Weights of a small sound classifier: depths [2, 3, 3].
Rows from block 5, named by matrix and row number. Rows with one number belong to one channel. Each number is 128 + 32 x the weight over its row's rms, rounded and kept within 0 to 255. All counts start at 0. Numbers have three digits each. After the name is the row's rms in percent of the matrix's.
# convs0: first 3x3 conv, stride 2 (model.blocks.5.convs.0.weight, 192x112x3x3), inputs 108-111, a 3x3 kernel for each
# convs1: second 3x3 conv (model.blocks.5.convs.1.weight, 192x192x3x3, transposed), outputs 108-113, a 3x3 kernel for each
convs0.30 102:114099128160128114110137169178202177128154174128191156128106133193128128154116128131119151181178128152118162
convs1.30 103:120155164128144193165128204181148128128128174221150071162128128128056128128205183128160119128157128174150125192159128091122128231165225128141161144128141193128130
convs0.31 108:100029000128128129128128133165128134065098115103106118162139098073117146128145177128105103128121089128128128
convs1.31 105:223207128128128124150128066093097128190212181161118128128126128128118196126128128116170156064081124152116128128128166117166141069128145164128128128141131128128227
convs0.32 106:118098167114140197128128119052115128151128146128128161096029165115068128183174106093151170114128181084128182
convs1.32 095:186067128128138128128153109125150128190128086128123128128128111128128066190158068128111062062128121094057128229128106128102147165187160128127087128128085128126191
convs0.33 100:128128080084087086119110128154128120125128128127128094151140148128124087148098129153162128128151116128151139
convs1.33 105:091124147188194118128127113155088097068181165198127094069128083039023128161177135118128117152133103162158128196128161123157136128139166136118149128169158128128122
convs0.34 097:074125134134150139155112071130092128128063128161124165096128180128157136117084128086097148072089100128195168
convs1.34 106:103128126128128098133174138088110066128124135166128084175120122232194128128182056128101140139161134128096092211128136180184169078147103159128128128128128132128130
convs0.35 099:103079077098118124128084137128133126128147193123135128116120128128150182054074128128128128133084128164128055
convs1.35 104:151107128107138156193128128150172178129037112128140128082084100100213178106128110140128128128085067128100143112170128128150152161129161128071128128128151134152213
convs0.36 101:093113115128128128128128128146197151150160136131118088128101186128128091052062137128128121128128128115128066
convs1.36 100:137128129128128128146138128176135144118124050146180126158163155128128128180178178167128099138128128146113135164154155089129093144246150106128128134159185144128128
convs0.37 103:087112128128142128099113129071128169128146149054130128071083072128148128128160200083100066128101128136142143
convs1.37 104:128128160135138164128095173128162162107080128102104126044062056128107027128136133126138069034103080128171118147047071128128120152128158099028133070120128174128128
convs0.38 100:035128107147139128112128128128120128128128128084106128174128136149128128128178169049106184065128169135126124
convs1.38 102:070114131151144091087203172128191140128159132128193201186142144064128128196215219128154128128128130133170177207143181107128069144145239129192179159079163117131128
convs0.39 103:115096128137168126124128083128148119179172128152193128064128167128132128176185150175117137128106118151138137
convs1.39 097:136105128128128128128192087058128146140128185239170105134077128056125154171209166160184128129143128133115132170128128156183164153245213128128181147122122148076109
convs0.40 090:156159128128136100128128094128134152203171128160157147110155128131128197187138164128122128210231158157179175
convs1.40 083:186128128128128161128168128153144128137128078126128128156139158159102128251187226128117086128085105128128128161149108171117128203185226149128093128092053102128156
convs0.41 099:164147140140128044134128098126089117127047084103062069150128110134167084128131107181147078164129140128128094
convs1.41 104:196065118171128106128155128132191128128106117175132132189128147166128100128128128007128205128128128017078107111148190174169128199165107146168138128112135128129128
convs0.42 097:158133128144139093128148156171161052153139142128128128128140131162100097058155032175157128062089128128131128
convs1.42 103:128172128149128128128128128121186146124128118127128142083034192035098144176140083128081044136081086116128143040093128128111125197128120164132128140111128093118128
convs0.43 099:128122128097161118158167160095129151140127150149089128128209138137107059128147170128110128128134210180159128
convs1.43 105:083096098128104068120128128128154128112128147186128128134097045115061060123115109128154136108128144053079154128128105092111063048153041174128128172114121139128141
convs0.44 106:070128138128163192124180173142190150125128141128198179128171203114128126116112153128128128128128141128170201
convs1.44 102:128054105052089131128128140128128105119128180209166132128070063055118044107151109127128128175130128081062077237111092075102044120028093195124110128128072116128128
convs0.45 107:128128128141110165100074091155164128195198147100112128143128107081101075183128150115128177128128105128073128
convs1.45 096:128128153104128128066172130080128201113163159128123158128164190142125102137128128128133131128104156071136177163128086128166120128111085072128128128140087128133113
convs0.46 103:128128128128158128165128128106150128111107128025128154092074140084119108128128195104128128101053164123166178
convs1.46 098:128145169167144068128188069072128163148143128074096128153128073128128089097128128128128128077128174117128128201041104155168137031208165082128138128128114081068096
convs0.47 099:126160128130128108121110128118098086195128124148192128093113128157203153128128031107163128127141028128169177
convs1.47 097:128128128128128128128190168128085078071128183134128128156128153203188167079100106118128128128128119128160128128166132195156181106128160128128128128128128128128154
convs0.48 097:071072067128149137128137137100100128085064109128173172120065128069128155128113156128128128095104113114132128
convs1.48 100:128200158128187161139141128030053089128124128032147138128181172178183175156049126128163138096128182131148128173139171128152206128128162128130124127128138116128128
convs0.49 094:104134140116133128128128057141128151081128168161152168068138128089127110128128128087142150046128145102143116
convs1.49 094:175128158167150173128187128183120110077139179095185144128163128128194160169180102109079194157128073131167070128087128174128153104082216213161127128059073148128109
convs0.50 095:128128128075075116166129128128141119186198127123076128109128168128176173169091148064180128085126128131128128
convs1.50 091:128122128128142137128167100160128125137170183035128160128161175169158128128128084113128128048128128126156128173128128167169221128101123128111149128182122041185072
convs0.51 104:128128113083094063059037015076107135128128127128098151128117127181175140139127073120128128120128128147174118
convs1.51 101:125128128128126128141195099128108128121128133067135128167160214181128128128128134088128128088102139081078155128118095154133155195100128097078134111043118112195181
convs0.52 095:094128114128128091128102122128136129135149148156189128130049158124151181128180128177229237128125128109157168
convs1.52 091:128134124198162122172159128124129077045103131128128105128128128119196128128146128148128128128168072155154190128128128147178188057128128128128155176128128163128128
convs0.53 102:133128128141085091128167174064128197143128145155098173124107175117121148084128116128127128141119158146207211
convs1.53 100:070128092092086054067149128128166128128128092128142088128086128115119039166155111176157128133128151168128128158128079029086072036128062128097157130130120178148130
convs0.54 103:128127110136160173086018065128128154128102097128125128149128128102166084179123128128149126163142094128129013
convs1.54 105:128094162161166116116185128122128141156175163189180128128055130111116186128122176133125128128128128157179092080096104147164178128128161172178191236192133065099088
convs0.55 135:041018038128152128100058063137128109069069053092128128110127128061105128183141175123118055144128128130128093
convs1.55 106:172156151133128132128128154110104073202161128128128128095164135144128128103052188048130121118112128047092088094119098188128148071110151128100128128145121082055128
convs0.56 085:166181146128128083097179124158149112170162113128128128085180128147133176180129153128128170202128128142184148
convs1.56 085:150143128128144136156151101128128091128128060096085128153157159177138116245196196151083115119115060153128128157133127182128153181163213142142128128134128117137128
convs0.57 101:083072024199181128124119128128143116138128128128128119128075128088095128154128128128128124126121109097123171
convs1.57 102:149195088169128145204125140108123167166132065141128116157113077128186071128047128140101128114069108128079071128128108106140124166126128086177144158128097063096083
convs0.58 116:026004028155154152168128108144128138119044096128122145079108131129114128097126178077080128128078087086102147
convs1.58 110:135150163128130130146149177140135053194171128074093136132087000100128094159128124068161155068179179065113128194128157190128189185128173153118042148154128128104055
convs0.59 094:128120119087096088128113131128128128191128154128123146082128128128176173189190128177128176146120095140195195
convs1.59 092:083128153157162156117166128128128097128100108118105102164128128143149128058076128154120128067128128163143128128128115128128112000131037134128170163155169157128128
convs0.60 093:128184162128139128093089064128158118066128157128168174080128128120153167098128144122189139128145145128180128
convs1.60 096:147128129103160128128183149131148128128157128138159144212128098186166218255221186091128128141128128133173097167128135157178158178085214170128145147128126074162064
convs0.61 101:128168136176091137149128145101112096136169159130120128153170155076128141064121088159101129184128128100047149
convs1.61 102:111183128124079091074128102128159128128111175165128098081128128079099118169143075128128118125168128128128128128136091128093083128109026128112148128103128154128088
convs0.62 094:200169128085115092140128059128141128128128148138082118095170154170128121128128128053097128077128156078128128
convs1.62 104:128199150196188232207134149159119143029154156101128128143128101174157177147140126128112151128066155128107158072128136144177199165128140117128147156163212138128128
convs0.63 094:128128111128115128094138128128128088128130034198185148170125128152128157153224127133128128128129087117128171
convs1.63 101:050128128093109156096128146163115155111128130120074140157097128165160143233128158164113044134143087083128192155140133140195181125178181145128128059128132191128090
convs0.64 092:128128133128128120127134165126120128135153093104162140128128201116128125172183140113164128128157128127203195
convs1.64 090:139128128150134102096190088162106121128128157163136128128128128146128114052117017147128128083160093161128163128128116159128128000135070128105128131128128128128094
convs0.65 099:071128153113070131187155149121157117122128154093107128128128128128122118128134211036132172139128195128110128
convs1.65 094:135120118128128126124163075128128112128167160042072128078128128141155142122126128101105199104069128088137197128071123128124128128128111128068160115128141104182128
convs0.66 102:050128128168157117128175183140133128134128129161189120128168185128132141128147126090140177131159128103195175
convs1.66 092:128128096153114078165160090100116128128109128155128128128128126177132145128128052099132132099128140149130174128128112154128174147167081128121115128128128176128141
convs0.67 103:132167126155126162110132128094128128135128128114104128082128128155071145128067074128025128067075088114128203
convs1.67 104:128128156128141101144170128128039116114170128110154093111128128123127128151156111136070094181142128152094077140092092089143128137151108128175196128104105128128102
convs0.68 107:083119154145128132097106128130128141167128128108128073116077128061128161143095128069110128007128144038144141
convs1.68 104:133157039177128128127128138139128198123119145072136121118143128128166138128118128099143136111139163111097093125161146014111126128178101101187166128139108154145128
convs0.69 094:126124166110064128146128128050104174128225185106090090128089108128128128224128130072126128099128163128062136
convs1.69 091:128122181111135157200149128169128064143128128137142128128140135170149083208190128165085040128064086158067124128128090128128128171161141128120128128128145128128128
convs0.70 106:128142128112072128128128128128122128133128128136135128078139095132159158106180138150187158128088128070142128
convs1.70 101:081091132128139082128176091107100096035042043134111109128169128128128175131218179150148128148166185128140209168203170128128154167125128185114233128129142128153128
convs0.71 094:164160128134128087128128128128166166191135169128128071180119128128177128128092066128169127179129128088189146
convs1.71 095:116085128166128128195129164219082128056112128156109092190152128175128166128128128140129103127128082128071166128128154128128128128157082128099171173151083120128088
convs0.72 088:082128156107124128112141158128128128104128128064128079128059128128029140110128128105128167139128161128113145
convs1.72 084:128128127128233149128207136095104079128153150128167128128092128159167140217189128088084114128128088118104070148073122152134167056136212128130140144158132124126014
convs0.73 102:094089117128128120162178103110125162111135084000085128133078155091098126067128128125139110045109148077079112
convs1.73 098:147141128128178074164131042128135049075128102108168115128140128128128060209153132102098128123126128165102071112141131099128198176158145128123155091157083081107099
convs0.74 101:092128128175134156128128128138077128140175146132059114128162145176169128142134136128071094169128181170143094
convs1.74 105:123092147151084128141128128128195164110122142066120128132054079128068128150173143109128089128154128128107128128093128122128057194156183143128144128128112193181146
convs0.75 101:151167132071091110123128165083058118128106118128128117138128143128128128140069029082128128186169128153156152
convs1.75 101:128128128137128078128128120131145161038119128128095093151140204132107200128112165089146132051132147124151128128099217128128145133134047128128189158132157090128143
convs0.76 081:134166155128154128134178158155126128147148118157149128103110145128148128172128152128151185197175112139167128
convs1.76 085:128158160115178154128179128128160105128149090128105128157157128184197128241205194133104134123128065138171076128128128211180195178174226128107128156145113121076089
convs0.77 103:069123128139143128138111103139128150060136066128093150142140155149081118145146145109117128224143128085072128
convs1.77 109:133112095150154128128144128087095086184180128128128128128030129049124128174172128077163110128128128126145078128128128048128102128162128140130128116136128128168131
convs0.78 108:067136128099096056127128128214160126124177156140128128128101131135154100156110128108098139112128119097128128
convs1.78 097:128153115165128141128128055103144045026101186128155158117128144080162128116150128128133183084128139128128128147093128143159128128160147096128151126128203128128086
convs0.79 095:128128128137128109128128133128146110128143128128106042125128128182128118089118118124128163109115128128095146
convs1.79 099:133200169124180119090128128063205174132113128120151142154051128057128087221168128121044105115128128146118217148123128104128128138162128133077134138099119128128116
convs0.80 098:127104041168128147062128170090128128128143099168183143123141153073062071137128128122128114122129159130128075
convs1.80 108:122128088143103153141086167123090128128128133119128134091097072191128150139103087080122128121141089152136129183148089145128161178112080128187123137128168089128161
convs0.81 098:127128131128121128128130128128167128154128124125116173128133143184131128141126173153212200128128152090128166
convs1.81 100:128135163137082161127123121146162118156128113071142128077096132081131128149180065101089128128128114143152165128056082128110128076118110214128143162061128155144128
convs0.82 091:074114151128131127086128168128128129128124128132128128128103161128128082150123117144128177128117146143137128
convs1.82 092:128126160128193188170178148053128096128167145155134147142131135129177178226233206128128128173128115177173043128128098153154189117130255128169157173123152137128086
convs0.83 111:040055025145133125098093085060128128089130128153118104088106104152169128073116128128152141079128127128146101
convs1.83 103:152171135168103047128021128167094061128120133142084149128097130187128221128201128128128121090130120083130188098135153148135204128154159100171159128074128117128177
convs0.84 098:071145173101128128084106123122128117161128128212186160158141072135128128088018160128128128092141180035178128
convs1.84 105:092082080162112128210130194090133203117122128148084128128180136123113128148077128082106128151089158097188185128128184139125128150121133128192102141128128128128147
convs0.85 097:012030060148145128163168128128108133092103078170163181060091128128107076128128210148126123080053000128143098
convs1.85 099:128128167128128166224137221136128078128128163189114150128128128208213163168100128147141126126145140106124151168184152178206210137128155128115117128128128097097098
convs0.86 103:099097068128121136074096096081091135128142128138128128093142053116078128094140145109128161093066074128104128
convs1.86 105:177128128170128128199128074141128177149121136114154196130095142142140128083012088128128100094059100068142128167105104183239145128128086085082119128117101130128128
convs0.87 106:052000022128178154161152130128143181121076124140167142094105128106100128128174213136081141083068037128137128
convs1.87 103:160181120125118148128150118196112085174087128132133128128115128121177151154150180095100128063141145151177154215148128149183155128128128149128128173157128162148159
convs0.88 103:031041000135150128128128128128128096058139120137181165136145122128128171099138133083164128096067100125102129
convs1.88 101:128156128150151184148128159131155088128128158097128196125161155222217178128131116128160119052128159141149190169158150182174212128128094128121128128128128076128208
convs0.89 104:077034022128133156012067064128127168099134065124146128162088121106096083117103128128128128120128117130128119
convs1.89 096:142141128142133130097159128158155128142130070027105128125196128201146012162126150138128128128094079128128128184161145179128121122128128128125129062115051082128140
convs0.90 101:132148128140165114128138145128119128163128128125129156129128087109150135145186075148160128137100146119128158
convs1.90 101:110088128078128079128128164128128080059105186148072090170128161170128132188154199097118148127128144065096146142128184177142148194159195133143107086126039138128128
convs0.91 107:096128128170180128092105128058129152118130186096122110120144128128128114135166128128128108154145170128117104
convs1.91 105:161136139128128128120154128084128150129072128128152128138128128128128084193145117128150114095128128103128148165150144150121128203128163101110191107081071138128096
convs0.92 101:128128103128128091128131128128128128128170107128128128148158067125125132177112093109093151112140099089061106
convs1.92 099:128154229157174195201139152112095079080134179158119132128176153144128128104199077128103087117128128214128160137132103145128168183109133128128133095181165189080074