{
  "hop_length": 320,
  "depths": [2, 3, 3],
  "loss": "cross_entropy",
  "beta1": 0.9,
  "beta2": 0.95,
  "eps": 1e-08,
  "final_lr_fraction": 0.01
}
Rows from block 5, named by matrix and row number. Rows with one number belong to one channel. Each number is 128 + 32 x the weight over its row's rms, rounded and kept within 0 to 255. All counts start at 0.
# convs0: first 3x3 conv, stride 2 (model.blocks.5.convs.0.weight, 192x112x3x3), inputs 48-53, a 3x3 kernel for each
# convs1: second 3x3 conv (model.blocks.5.convs.1.weight, 192x192x3x3, transposed), outputs 48-53, a 3x3 kernel for each
convs0.104 [174 128  45 124 107 128 102 128 128 155 140 112 120 128 128  79 104  84 124  67 103 128 102  86 164 128  80  92 128 108 129 118 128 145 154  42 158 201 172 172 128  74 200 163 128  62 128 128 153 192 128 159 128 161]
convs1.104 [125 114  99  60 133 128 128 112 128 104 136 128 162 128 158 162 124 128 128 164 128 145 128 128 148 208 194 166 167  50 128 175  91 171 128  20 105 109  11 128 128 135 134 128 170 207 128 120 140 141 128 108 174 183]
convs0.105 [120 128 128 110 128 128 128  34  82 128 110 120 128 135 160 128 145 151 128 128 130 143 175 155 111 136  43 121 128 106 105 135 168 130 128  81 155 130 101 161 140 121 201  91 128 149 128 140 176 128 128 169 128 128]
convs1.105 [145  79 128 137 106 191  75 145 117 128 183 163 128 161 160  43 139 106 108 128 128 107 118 134  60 128 185 128  84 160 148 128 210 128  92   9 164 113 139  96 128 128  91  99 128  82  58 160 118  10 152 128 128 128]
convs0.106 [124 132 138 128 128 108 125 140 119 157 130 128 128 128 104 128 109 113 105  64  46  84  21  85 118  88 172 128 165 146 127  84 149  50  53  73 177 156 166 167 148 143 128 128 128 121 108 126 173 128 128 176 128 128]
convs1.106 [162 108 128  82 128 181 124 128 155  91  89 129 174 128  96  90  99 128 156  96 156 174 168 211 217 182 113 145 128 128 125 128 167 150  88 157 108 128 113  56 157 139 128 128 128 114 123 179 134 134  90 176 195 159]
convs0.107 [128 128 150 128 128 128 109 128 108 151 119  83 128 118 114 131 119 114 115 128 106 119 178 128 127 128 128 128 128 135  71 128 109 124 134  84 128 114 119 128 134 138 114  80 128 128 128 100 128  93  31 110 120  95]
convs1.107 [130 113 146 158 185 114 127 128  89  97  90  74 111 128 118 217  97 126 125 107  81 145 128 132 164 178 217  93 128 142 167 132 159 146 118  54 177 120 128 179 128 169 175 128 139 125 111 151 155 139 128 178  96 136]
convs0.108 [156 125 139 128  95 126 121 151 163  83 124 128  74 128 128  98 128  80  65 117 125  72  47  72 128  94 114 153 121 128 101 128 134  17  49  62 114 128 163 109 147 226 102 106 153 128 128 106  77 104  92 128 108 128]
convs1.108 [ 77 105 101  84 128 143 128 115 113 128 143 154 128 128 128 107  84 128 225 171 128 151 128 152 203 128 158  89 117  95 153 166 128 128 128 172  65  58  75 163 149 128  82 125 128 159 128 180 147 155 128 128 128 151]
convs0.109 [ 89  97  63 121 143 128 139 149 128 128 100 128 121  85 128 188 157 166 133 174 132 107 147  45 160 101  88  64  50  32 160 128 128 128 174 102 122 131 162 137 128 116  56  96 119 128 128 128 128 128 128 101 132 128]
convs1.109 [122  83 130 128 168 169 184 179 128 128 128 115 154 128 128 128 182  48 128 128 128 128 108  92 152 128  73 128 149  98 150 158 103 127 150 119 128 107 123 112 128 125 153 126 189 128 128 128  90 128 181  95  74  81]
convs0.110 [128 134  87  95 110 172 128 139 123  75 124  96 128 127 128 113 100 120 125 128 180  67 128 144 128 131 110 128 148 127 128  71 138 128 132  98 132 128 140 128 117 130 184 140  68 128 131 142 154 155 147 128 175 128]
convs1.110 [160 128 128 140 128 126 152 128 159  50  83 117 135 128 121 152 130 128 113 171 132 133 151 144 160 193 208 115 137  78 219 168 128 207 172  54 103 143 135 125  83 160 135 154 154 142 137 186 203 136  78 128 202 128]
convs0.111 [107 142 128 116  87 145 161 188 149  74 117 112 128  44 128 128  28 124 144  81 147 137  62 153 154 128 169 126 134 128 110 117 158 128 128 128 138 128 191 128  50  72 111  56  61 150 138 151 128  83 128 128 113 128]
convs1.111 [128 120 143 154 129 128 148 111 124 165 128 128 123 115 128 128 172 163 128 176 128 103 128 168 110 128 158 156 128 100 130 117 137 118 128 128 134 110 128 128 128 121 126 169 157 167 128 162 137 145 119  86  69 168]
convs0.112 [122 125 121 188 128 184 128 147 156 128 128 128  81 191 148  85 128 113 109  95 154 110 133 128 156 169 128 135 144 137 189 165 128 128 110  97 133 158 129 126 116 117  91 128 142 128  79  89  98 128 128  72 128 120]
convs1.112 [128 128 128 128 128 128 133 110 117 128 118 130 123 195 128  92  95  97 227 162 150 189 193 119 128  95 128 109 108 168 107 145 208 203 128 185 174 153 127 140 128 127 115 136 154 128 112  65 121 128 128 131 147  78]
convs0.113 [183 162 128 125  82 128 164 150 176 128 130 112  59  90 120 103 128 128 128 159 172 128 148 132 139  76 128  74  82  81 120 152 130 169 178 128 127 128 128 157 176 108  95 148 128 106 151 144 128 129 128 131 113  97]
convs1.113 [128 125  76 128 143 140 167 128 128 128 128 128 128 150 153 128 141 124 128 180 118 128 128  87 155 128  67 102 129 102 128 128 133  76 152 174 156 106 165 131 128 128 150 115 128 187 121 128 175 128 170 128  62 128]
convs0.114 [128 128 193 128 128 128  45 128  84  95 128 105 140 150  86 128 128 118 128 128 128 128 162 128 128 119 112 128 128  96 107 122 128 128  89 144 102 128 124 128 128  69  89  68  69 113 103 131 128 128 128 120 128 128]
convs1.114 [186 115 198 128 128 128  80 128 167 144 128  60 128 114 122 229 175 157 128 128  61  83  75  61 122 164 176 128 120 168 128 128 111 100 163 128 164  87 128 148 143  82 172 198 126 144 106 128 176 140  78 141 133  52]
convs0.115 [120 128 128 128 128 128 103 150 128 113 121 100 128 128 118 117  28  60 125  58 143 106 128 151 128 130 190  65 155 128  86 129 128 129 128  93 193 222 227 153 128 100 147 166 128  69 109 144  89 112 128 127  78 128]
convs1.115 [119 128 151 134 129 205 178 128 128 128  99 128 142 145  95 128  99 116 128 128 168  94 120 187  96 128 128  83 128 128 118 125 215 167  88 128 132 128  81 145 145 119 132 128 220 128 162 136 142 169 128 128 128 128]
convs0.116 [152 133 128 169 128 128 198 187 153 128 176 128 151 128 128 119 128 128 128 120 167 128 134 140 128 163 119  88  19  52 128 128 108 185 195 147 128 131 128  81 130 111  97 111 172 141 128 153 141 104 122 128 128 110]
convs1.116 [ 88 143 128 140 109 144 128  63 144 128 164 128  91 109 128 175 128 180 191 168 128 119 128  80 155 189 144  71 128  79 128 118 128 128  70 209 183 174  90 151  79 128 179 173 184 148 151 128 109 128 142 128  92 132]
convs0.117 [128 189 187 128 128  86 128 128 128  69  95  92  76  60  86 128 128 105 128 118 181 128  96 128 131 134 128 128 108  83 184 168 128  88 128  86 143 128 107 128 128  85 128 113 128 145 176 191 109 145 199 104 110 128]
convs1.117 [128 128 119 203 171 109 134 128 100 114 128 128 169  82 128 128  73 154 202 164 128 105 132 137 144 193 218 148 128 128 163 128  94 141 128 146 128  78 141 128 106 156 131 128  78 201 113 128 128 162 128 175 169  95]
convs0.118 [128 167 187 163 161 170 128 128  93  71 111 128 160 156 128 153  92  75 128 153 145 114 153 128  89 169 142 128 204 128 137 128 109  87 131  66 128 154 155 183 171  94 160 131 128  95  99 129  43 106 125  62  86 151]
convs1.118 [140 165 128 149 146 167 149 128 102 128 174 164 138 128 116 153 128 128 125 128 128 128 183 192  97 170 153 151 128 128 128 128 125 128  85  93 128  85 163  96 128 160 128 149 134 128 128 196 128 162 179 130 152 117]
convs0.119 [128 128 128 143 117 128 129 146 132 128  61 128 148 108 128  95 128 128 120 128  99 139 128 102 128  64 131  72 112 128  55 160 150 132 140 144 133 179 153 128 128 117 115 135 139 139 128 130 171 147 128 102 104  77]
convs1.119 [ 73 115 128  78 128 106 128 107  97 128 155 177 128 130  83 106  59  64 122 128  73 145 135 128 190 155 186 171 143  87 141 128 139 128 128  64  96 117  74 102 128 149 200 128 128 128 128 120 128 139 134 151 160 158]
convs0.120 [128 186  64 128 128  80 188 149  88 142 102 135 112 128 166 152 128 147 121 116 128 151 106 150 128  78  98 128 128 128 100 128 105 117 128 175 123 152 128 128 128 108 128 128 139 128 128 128 128 111 192 128 137 191]
convs1.120 [128 140 128 215  56 137 186 140 160  96 108 128 102 125 128 106 128 128 220 193 166  60 114  79  77 128 162 125 128 178 128 128 156  89 128 192 197 128 128 144 128 131 128 102 127  94 130  65 128 128 128 195 119 138]
convs0.121 [142  73 117 103  87  79 128 157  98 128 141 135 151 156 128 156 167 139 147 128 122 128  82 106 156 144 111  36 109 128 128 138  96  89 107 128 138 142  87 194 213 127 128 203 150  81 125 145  80 106 128 128 128 110]
convs1.121 [ 57  48 137 153 166 152 177 148 147 111 110 128 128 133  82 146 128 152  81 128 136 115 128 128  57 110 128 123 106 128 180 128 128 139 128 166  93  94  96 195 128 109 144  76 142 125  84  90 157 111 155 157 172 119]
convs0.122 [128 162 128 155 128 128  43 129 128  87 116 121 128 128 128 139  63 104 128  61 128  87 128 113 124 164 125  93 123 105 106  97 128  95 128 115 156 158 128 128  81  85 128 100  93 174 175 155 130 141 128  89 128 128]
convs1.122 [ 79 126 123 131 161 140 128 124 128 128  62 128 111 128 125 102  70 127 128 178 114  86 165 193 128 181 177 161 128  88 137 128 128 102 128 105 185 106  85 149  96 128 119 186  96 128 128 156 156 208  86 114 174 132]
convs0.123 [ 92 101 118  88  98 126 189 153 152 158 151 202 124 128 174 106 110 128  99 112 128  86 108  62  70 121 128  60  50 157  73 158 141 138 183 186 113 133 128 128 117 128 135 147 198 131 128 119 153 128 128 128 128 128]
convs1.123 [128 161 116 128 168 190 116  75 114 128 128  69  89 151 128 128 152 111 171 181 214 197 158 128 114 128 126 176 128 164  97 128 128 128 128 128 128 184 121 179 128 131 222 128 186 128 122 128 166 170 146 128 104 128]
convs0.124 [130 128  97 172 150 142 128  82 115  88 128 131 103 128 119 128 128 128 128 153 128 119 118 128  78 128 156 117 160 129 128 116 122 128  92 141  69 116 114 179 149 128  92 128 128 112 112  90 128 141 143 145 128 106]
convs1.124 [ 80 128 105 165 130  74 170 149 126 178 143 128 163 128 125 153 128 131 128 188 191  88 128  85 177 115 120 129 114 170 179 128 156 179 128 118 128 128 128 144 121 128 128 137 144 101 124 128 128 128 170 122 119 135]
convs0.125 [120 134 159 128  70  75 116 128 101 128 128 128  77 148  89 128  53  22 120  77 124 158 131 128 210 193 148 128 114 128 128  40  98 128 138 128 168 197 173 163 128 155  81  91  59  78  69 117  77  86 128 128 128 151]
convs1.125 [128  88  98 128 115 151  16 150 176 107  71  77 128 170 133  68  79 128 148 132 117 183 123 128 128 152 128 152 183 128  73  96 171  74  61 109 114 118 140 128 146 162 160 180 162 128  97 157 128 142 128 128 173 147]
convs0.126 [112 174 120  83 155 170 105 169 128 128 176 128 127 128 124  96 128 128 165 139 122 119  75  99 141 103 128 162 177 167  59 128 128  87  93 102 130 128 124 102 105 123  26  75  82  99  57 102  82  59 111  64  71  91]
convs1.126 [128 114 119 141 128 116 122 128  89 110  59 132 128  95  90 186 165 111 166  87 105 212 178 128 148  82 115 136 158 120 128 102 146 128  87 141  85 179 178 130  77 138 128 124 100 128 128 120 128  85 128  93 128 191]
convs0.127 [148 102  93  12 108 156  87  72 128 128 128 141 128 148 108  85 138 128  71  79 105 134 138 128 128 109  68 172 205 128 119 108 128 149 113 128 128 123  78 141  69 134 104 128 114 128 128 128 163 164  89 121 153 143]
convs1.127 [128 128 128 128 128 109 144 157 128 130 159 112 113 128 182 109 126 100 174 128 166 128 128 158 108 114  86 128 157 128 169 167 106 128 128  75 128 128 128 125 128 131 128 153 177 191 128 169 163  63 165 128 167 147]
convs0.128 [128  83  94 125 125 128 119 164 175 139 128 145 119 128 169 134 159 139 140 128  90 128  96 128  88 115 111 128 128 128 146 124 128 106 129 146 121 128 121  92 126 139 128 121 128 128 141 146 128 135 128  90 128 122]
convs1.128 [132 150 163 167 128 128 173 135  98 168 128 128 128 125 128 150 130 128 159 187 203 104 161 194 116 118 149 128 100 138 172 122  94 109 128 140 129 128 136 128  94 135 212 101  97 178 159 124 128 118 128 128 139 103]
convs0.129 [152 153 173 148 128 144 136 116  77 105 128 153  71 123  98 101 120  74 141 106 128 119 123  88 101 105 128 111 128 128 100 128 103 167 211 141 143 128 100 128 145 128 128 100  97 162 140 150 128 129 122 128 132  82]
convs1.129 [128 128 117  96  84 128 108 128  75 141 173 128 104 145 195  94  82 112 155 150  81 176 128 128 128 206 255  68 198 165 128 134 165 128  88 128 218 192 128 128 128 128 128 128 143  89 128 128 114 146 204 122  97 196]
convs0.130 [128 156 128  92 102 128 128 128  82  68  74  77  53  71  74 102  73 112 105  58 128 128 123 110 128  79 128 128 181 153 134 151 129 151 142 121 161 105 138 125 128 128  79 128 128 164 128 128 167 177 102 128  93 128]
convs1.130 [148 105  67 128 128 142 128 128 149  97 136 155  63 128 132 128 175  96 196 159 128 128 128 165 133 159 192 161 116 148 128 177 133 148 111  75  54 106 115 123 102 128 150 172 128 165 128 150 105 128 128 147 167 231]
convs0.131 [128  97 116 128 143 149  82  48  81 128 148 149 128 128 128 163  93 128 128 108 128 158 144 155 128 160 192 153 128 155 134 128 128 136  86  48 128 181 116 110 132 128 128 122  68  93  84 128 128 128 128 141 155 138]
convs1.131 [108 118 116 128 128 107 168 144 121 101  96 158  98 128 133  83  97 201 127  62 163 128 128 128 162 166  67 169  99 104 128 184  96 122 119 128 131 128 128  81 157 164 162 139 122 128 128 107 128 115 170 172 136 150]
convs0.132 [ 56 118 141 128 151 161 128 156 107 128 129 131 133 128 128 128  60  19 109  86 149  99 128 115 128 144 128 128 120 108 128  90 128 128  83 107 162 177 102 128 142 104  92 153 128  24 134 158  33 110 153  53 128 142]
convs1.132 [ 30 128 162 108 128 148 175 128 151 128 128 128 128  93 121 171 128 128 161 118 202  74 128 218 119 128 117 136 151 128 106 116 160  78 128 128 126  69 125 139 111  99 128 174 128 128 128 177 143 187 103 128 192 128]